python train.py --kernel_size=3 --rnn_layers=6 --muon_scale="original" --adamw_lr_other_params=0.0012 --weight_decay=0.02 --adamw_weight_decay_other_params=0
Rows from block 2, named by matrix and row number. Each number is 128 + 24 x the weight over its row's rms, rounded and kept within 0 to 255. All counts start at 0. Numbers have three digits each. After the name is the row's rms in percent of the matrix's.
# conv: width-3 conv, stride 2 (model.blocks.2.conv.weight, 208x144x3), inputs 21-41, a 3 kernel for each
conv.36 109:136126126114117128134145158129131135107126134134143194104123119138072127116105111096126152135122130121126133147099157175178136115139129127132126171154152135133163076103101101119174123115167
conv.37 092:125130127132131112106114106121133135143128090115116118120110116161166092189184178103115177129129122142137137092098095119172115122122100144140123129110090142123083116124145160104081085101127
conv.38 097:115129139126118133147143116124147137109150141130128099117114133120112100141183070161151149125127125136137139155096119098106131109129137120128121143142135140122135155105114147127172124107124
conv.39 101:123121125136129112117137145130113112111147120174115140136134141140095145117116119109091157132127139138131128141134127079090136144162123120133136120131113125123120181094128138142119137066132
conv.40 101:136136129102153133122127118107112150138138134106180093139119127116136135114114142129140145113131123123123124104116102105086116129152133113125115099093157137152139150098100112123136138153059
conv.41 093:133130128136119153140114114109119130117123127166153129120128105163184148108113094138088107127127131136125132112169207087145111141156115148130129146133177127150116128113143165143117111136115
conv.42 097:129145139140124130113123113115136128147117145100104153111163143176172135123122062126150122125128122124123132124163128080180074143121131105110103096127105120125152131149209111140107061071132
conv.43 115:131127119128138130131115125133126115114111106137102137127122128111149153132094128131120114127132127120128124134122110091088067124128126137124131128104075177144123162148154154132133190123159
conv.44 098:127155124098134169105105128122130106131126156143119090135103119131131160144134166182100132132128114126133134166131066152129145132126126110107130124080111111136117116139150123126153116075099
conv.45 093:137141131105131136135131155152135136100133120124113123128139138170174106128152151139115147118122129142130143166106130094215099112112115124129133128141107134161140155105200161166182102102074
conv.46 093:132139127132134144133134119140147130129122126138168113116121155081122145158118155179090157127116125126129133118129087143142105104139157130129126097139105128100151155147093120154097123133172
conv.47 113:137127140134124138113125114143138125106121116138166127133122136128091128121157116095145096134125121121134128129158152158110129136159140129121125159124163149126113133107126116086132098104192
conv.48 098:118137121147088112126126129129120112140137139115094163086095118156162115108112086157088101129121143124126114135149112086154091143144144109116109086133112107141141092124195085109090166137168
conv.49 097:124128134140100147126113127106100121147138120146116140128124133102106068121122124123119120126127124135121121121109120109145145138132131131123104148129124122125117088146115098114178056158118
conv.50 097:136144122111111119132124107103135139136159133076116162123136149149158099138121136133120189126123128142140132117106126089167096151132103137113130091118115108119142113086175160099115106165099
conv.51 092:122126124141136129133125119137124108118111144120082146124133150174160076156145148173136137130135137145131128097118120105216112143146138149133130145164116148139129107122180141116132075074107
conv.52 098:131106122097133108127141154110132121118112143137109138130134116148145121120124112124137087134133129124134135129080087125103112120141127136146139148106144155144123133099139114128094111082110
conv.53 103:125113129095108140125130131139139134112120138178170140109122139147075133149151129116090117130130131129132124098086133089136157126133116128144143124152172126133092121112115165162102148109097
conv.54 102:121120124120123113127122095112145132123125129101058126140120106100098114114118164104114142112141128127122118133133140110107096105112127123112131152107090130114104077115210137147121119097121
conv.55 089:133128133132113131123110122152134141138112111064123141142118133159131108152126134114123132128121125132131118123174158093173142130125133147120139101081144121101106138089158101115134136135116
conv.56 097:130128124114138146130121125143158127141139114195104161126124125124138130158089160140076109136134128118118123131078117138124088112114134128116122102103104155101123112085088128120121124098154
conv.57 104:123137123140128151124131121125124134131155137162147163124111152158124090146090148142126147126128121120127122063185122093180137097122141135125118155157127112114113116113133112154111173181074
conv.58 098:121140115123144114129130139132151152086121132121098150135115124163187081173180116148092142132127129132125126127116110123193073145147121120120127097141088132130150154103200126129135079118111
conv.59 107:118121126129098134119116115141136126114138147110119102137150136104134097149114103132089157129132137123131130111127102118144227124104104132138132172146103119126169153157158119102112128132117
conv.60 093:134117128104103120119123122144124127155128134111067159125124151172151071158153151147120160122134130134136131101149093108212120121119156135155130100175070133150123096151175109138142120085130
conv.61 097:128125134149106142135124136127120139099155120118097157118133145152183127122117099153104127132120134129126121132070152124111107129137145135135130115135102120099187117178160147151137149098095
conv.62 105:133125127118148128112132109125125138135102141114111118115114111110121133131159120095154103128116126125131123179083100192133177117111155141122128116192131131125140110119075152179145101093146
conv.63 098:112123134121139130132124121125120152117133124106078172107109140111112040173122177109113167124137122136136130155168113113177098140121099119128122128148097115111106126165173180092122096089159
conv.64 105:136114129144161121126144128127133121139114095071105153121113144141141094115153095095138181139135123130130127108156148186136134133117137106134157141126107117167112117151193119137076111155121
conv.65 103:126128122159144135114123119142130131091119107184115104121129130128143122138144153096104119130125133123134130129112104143123144124111131133144149160117130125125156150151039077133086153103133
conv.66 098:127145122126125136127141132126114133129156127110096159124115120190155109155162139136105131134124126126118125126192041138140130114118135141113125158121140127103103133104072136094153127124079
conv.67 100:121127133137126146131127118128114129125113133133102115146111121135149093159125157099132138129123140122118120127135113149154147134107123119121127092139101140099103103148092094139089117157167
conv.68 094:120122128114107134113136123140131095100103155105059162124143167199171083164158132113136133130125129148151133102144044151137097134085112134124158125125120141137150162147157112101120139114114
conv.69 100:119124125113130113119117097119138081154134167114103151103100108144122074135139132137113114129122123121124123138117105087153108116132115143124145096110076129123110142144180118124111133106135
conv.70 097:114134133128119102153116112142111112095144129110128152130130144144123138117130096134215097135133115137130139123145159121165160138154120117122125165063142110141122099158161123111126088146148
conv.71 097:125125121152131148122135125141104120137129139089118155146155156172157132109149117125136154120136122113116120116121150079137098160130138122129140112142092158133164109132178098131114103140169
conv.72 093:125137131127150127103120120143141134112127128101082179104138170122157121180156082114145145125129136151135130127142133098177132171124121161136133110129084133113146134136185113105067093099131
conv.73 094:122133127133133136107123121123133140144106123130088150148119137173126071148148133160115176137122137136131133139121071104201086134109115130146134099129067120111117109120204082116105119092128
conv.74 100:125136120141148107116132134120131144120126119110111131111112115131132139132108142108203147126125131137125136144170125126075100139130108138140145172108120144116128163140134090107114123176118
conv.75 101:133134136102146122144143145125124136123130159147110149084094118147141124128141100121133119126130123127128121128159121131170098140131125131124128056089081125148135111117182112080143159140098
conv.76 112:128125133143139127121146139125120123101130106089084169137140126130119159158090127129185096126133136128126134111096147123154112124135138121134140145126137135104102134158070145142073077152135
conv.77 110:120140140113122124133146151123125148128109157160121130149136111160125138130111107180133096116127135126132132159124134082115146151117145121115137106137142126108097079061157162125144165101166
conv.78 094:126129111119136148122122121125139111122120078094058145154140165181164092118133100162136139117114133143139138071152125116151051133120141134144144112191139143153109109088170163153173071090104