From a checkpoint of a small sound classifier: normuon at rate 0.026.
Rows from block 4, named by matrix and row number. Each number is 128 + 24 x the weight over its row's rms, rounded and kept within 0 to 255. All counts start at 0. Numbers have three digits each. After the name is the row's rms in percent of the matrix's.
# weight_ih_l0: GRU input weights (gates r, z, n stacked) (model.rnn.1.rnn.weight_ih_l0, 576x384), inputs 308-383
weight_ih_l0.113 101:151155155104127169162127099149125097132098139137119163128176101146079158155112099125173106114124120175140168083170094091127109147135143124117139122109093109114145118122126180119153139128069101067145150087127128117113135165110089
weight_ih_l0.114 103:152138118134127110140149097118116163164092107134097093136114121124115132131132136138143159108108089111138114137160126124186135104138148083112107137124114164138120144143133115136120100103118134105184124153153146125113104086146120
weight_ih_l0.115 108:122087073147111089150114111119109112093138111140152125144125141062104130131140139176131101093133122136137171123123140114126164118143120144139118180112121096139129090111151145119155098155146139126134137183120136176118120151075127
weight_ih_l0.116 107:180080156140123128166112108074171153119153123099113119114110112075141172115131128146119115151091123129144107114129142093059119165125127136136131118172133195150132179140137140167154167105083117191118105167150133123094195129123104
weight_ih_l0.117 100:090140134137117123089051098182115110073118125114102105174092127133151117095146136110116160117136091175181119118162137139132138143140124085169127140107141113148123115116107123129078126146144120118116112098108144111164171121141105
weight_ih_l0.118 102:126167156164114125145195138067151139111132170186091104185169117149125135097140118098146090103097116141147104121120144142140149161105123103142069133156110105133109154132118111148117076145154149134111121122159135127090087147116091
weight_ih_l0.119 098:109169180162136136118129166110114154119162154114130168112125163113167152141148112143113087096129095109154107120136121156146148144160158119139132134123139088116100158111149154131146105136121133115126093150123113119155147106163127
weight_ih_l0.120 103:143130106108109152121130119101163145174113110123122094133135148138139150097094131145138131112140153114127150175149135132141158116167154116085146169117141160101159132127113053141151097126143151135164136158130113050122154205148100
weight_ih_l0.121 102:113136126137130122170127101133161119150181118116181130127152100125129125140140101139138134169160111158131150140153159147118133093146103120087092081103134140113167135130097126142073133108139103124152128133084079143135111103143117
weight_ih_l0.122 104:125134150115125079103077139098121100092104073121107131137154105138120165108159124080135155145140126151136123089149109178100136126163135151103111098100117115137146122154139103072151145152146119157125133109118140151135120126143094
weight_ih_l0.123 102:105144144119147083101170112159180118150122173107112155159137148159114124142152148143127109153137096107132167117113090155147104147138144113135180152117168105134147131153101138146111103120104122133098131116096119155127100122132112
weight_ih_l0.124 100:112154133154136081174138123119100096126135094130154125165128104123118159160126123129093125117085163120133132128103121155113095168124146161113108127138112127115147125127157118132115138100131142085152123108113143140140214130119087
weight_ih_l0.125 099:117107156136115146145133143129198102107087133161113146144158179138156183171114123106132154132150112143113114126088143121145145130154142119153140140076148098167133112122114146134141136108111138155137128121107159137125127114124136
weight_ih_l0.126 102:137070119159132130135098137136129140145082143123102117140111145183110149142144185145114121099136141117104130127113109112139156129144164119123150117084069136180115134132125152175135110151108134121132110092121136128161101123087150
weight_ih_l0.127 098:136125113131119143114148153137151145178130151165165102106117125143109104139143149126110161176151134130142141137149116115132124074116159143159172141147108145161181128139099160148098171146141136109145109165109082109127098123130150
weight_ih_l0.128 099:144150101157141156140149144113118102136128148140118119104119155124102102120131118140114137093155129144127183164108106084153162096088098085182145141134112091139137135105143131160090125146106143143137121155174146133136099162124127
weight_ih_l0.129 102:130125115161138099165107132137105137137176091121140106149110099148128155119146102151104084136083127139189154147142089124169118082098148174135121164167179094135094117143128155175111157093140149099146166112138121131125169126169145
weight_ih_l0.130 105:080110174046115142084133114133168121124148143088107130135135145101148159115102115144097113115160099104121139088127126111161126163115133130108117099093124132137083126164129135106100089137147117134091126156123107111090137187117096
weight_ih_l0.131 101:108147103098137118127100099038091110120156123113168115104138099077154107118105163094132100164151121096084095108146150100168186140147110178148140097153104169147119117112122125124121129100148125144112120134122113137121141113132155
weight_ih_l0.132 106:119153137145155134109112114166163129128125112078118101136113132116082124148093122142135093157075104147183114107122120119101130181129113154114146137106109139136118122146148091118152155111076122114132091148129129125131084105131136
weight_ih_l0.133 102:075084170164130117121154115123104081109121140098127128155113144111100112115122117158167123114091086146148081174199094137110120104138169154100110091143144083129130135102155073127089119165153100111142129099128124146146112093094138
weight_ih_l0.134 102:109125125131142145111145103110151109094106145106182132180090126093159139136107137125136102137096138178155128134089142116122109124124107105107094056096121157103144118119179156153121115154151138140164132149129119156169184131161146
weight_ih_l0.135 102:116129172153159136153109129118151127162112120191108082152149145093099147154178149182104127099111152105177112120124081114175102135131110123119118139140166152103115150132124162110147123109134075083127157116108128105148179074135139
weight_ih_l0.136 105:150127114115135128137160122116134156108204119130113110112154113137159142133113147171117196145080109091129148174146138166199046153148132128134168158115119120190115127142156069123126130088120118094137125137146116126129163116118080
weight_ih_l0.137 101:139099151109147118113163105144093137149141148119129142123135111157118170168169163133146131162144115179129125121151092085147101106114131128136092130119101125155108150134125102152141130152115127131099151113121124153130135193137118
weight_ih_l0.138 100:139094140093165107110104117140140087150136104138116125140174151169111144103109106129129102134105093137124102173161155098119128143154083155072114109165145120101132140140116137114158130095136117107121113153116129092141077140137133
weight_ih_l0.139 101:160146155140110147111145106121107134131110123115123131116127130120115114139123105112122102120175127127090131091085131155170120099147124122092200118137097094146107143100067129118099118125123116153132146102121141172103150086138181
weight_ih_l0.140 097:105078148132145141132138106139096064161124109160139125051165147093136133112117134125174109127129113143144082120088119116120128082161150145147140146140150102126146104109124108075116126150081080136105175123114127130101128111142120
weight_ih_l0.141 109:135073147091097087134157158168136110108125129114140113096137140147112139075098150092133122139131132115111164128145109113125082156136177131173158129108173114104161090110150123156105150074173113138160116088134131068133089116133115
weight_ih_l0.142 105:148132114106100107119173067138119131138144173148140126149127160107117123146096120137127103147153127137126156178105115132129122123152137131120094115124108141077146135128092149111077126097125166115156091159141144090117123132090140
weight_ih_l0.143 103:168138157127131146109167104116082142137127068096188119142108140154143102096101116143131114099109112100061162150109122141128123130127110125173129128084119152109136110111113147108131105129151086126131125143174108103108105106082155
weight_ih_l0.144 092:126119114118170110059106168094112159143167116112104128094134127111137139123128122159119125153145119108129096131153128118113128116113139078097103176073091112164174157128114109126103139133134139144142133152112063156150151179117152
weight_ih_l0.145 106:144090119091120170082162082113109129138142137166162108128091155133103108124136114149152138126119145090173134094104123122109145083104127090114164137141112127164156122119117147123093167158135149095120124134103102177115127143127084
weight_ih_l0.146 110:088112150155126137096133117136124074122085084140157149093150135122153148092124140153141154134105157117082137138145124146156174154100128086133171137133128159147159114109157113127128117123139134137164116079103154125126140168114162
weight_ih_l0.147 108:112097132137150099120088147102142132104143164117166135118120117102110132100109127117122154157088102139097115110102105126109148121148141115085119151119072123135107152137139120160115133154151127154136109087089115125115162118141092
weight_ih_l0.148 105:102152130102092117159173103136138102115128134141094131094126176112116096129127060153136161114153104136142143181135122096112131119121172124088138115074137167169125148132104139112122120159105101127111124126180121129150159072099131
weight_ih_l0.149 099:069147116079084133158118122173131106140176148160129129124112097136084168124136093145117122153143151105130134107108095133153124116091119127111117197167082089172108132145117138106102099141164132138138143171113126117126151151134117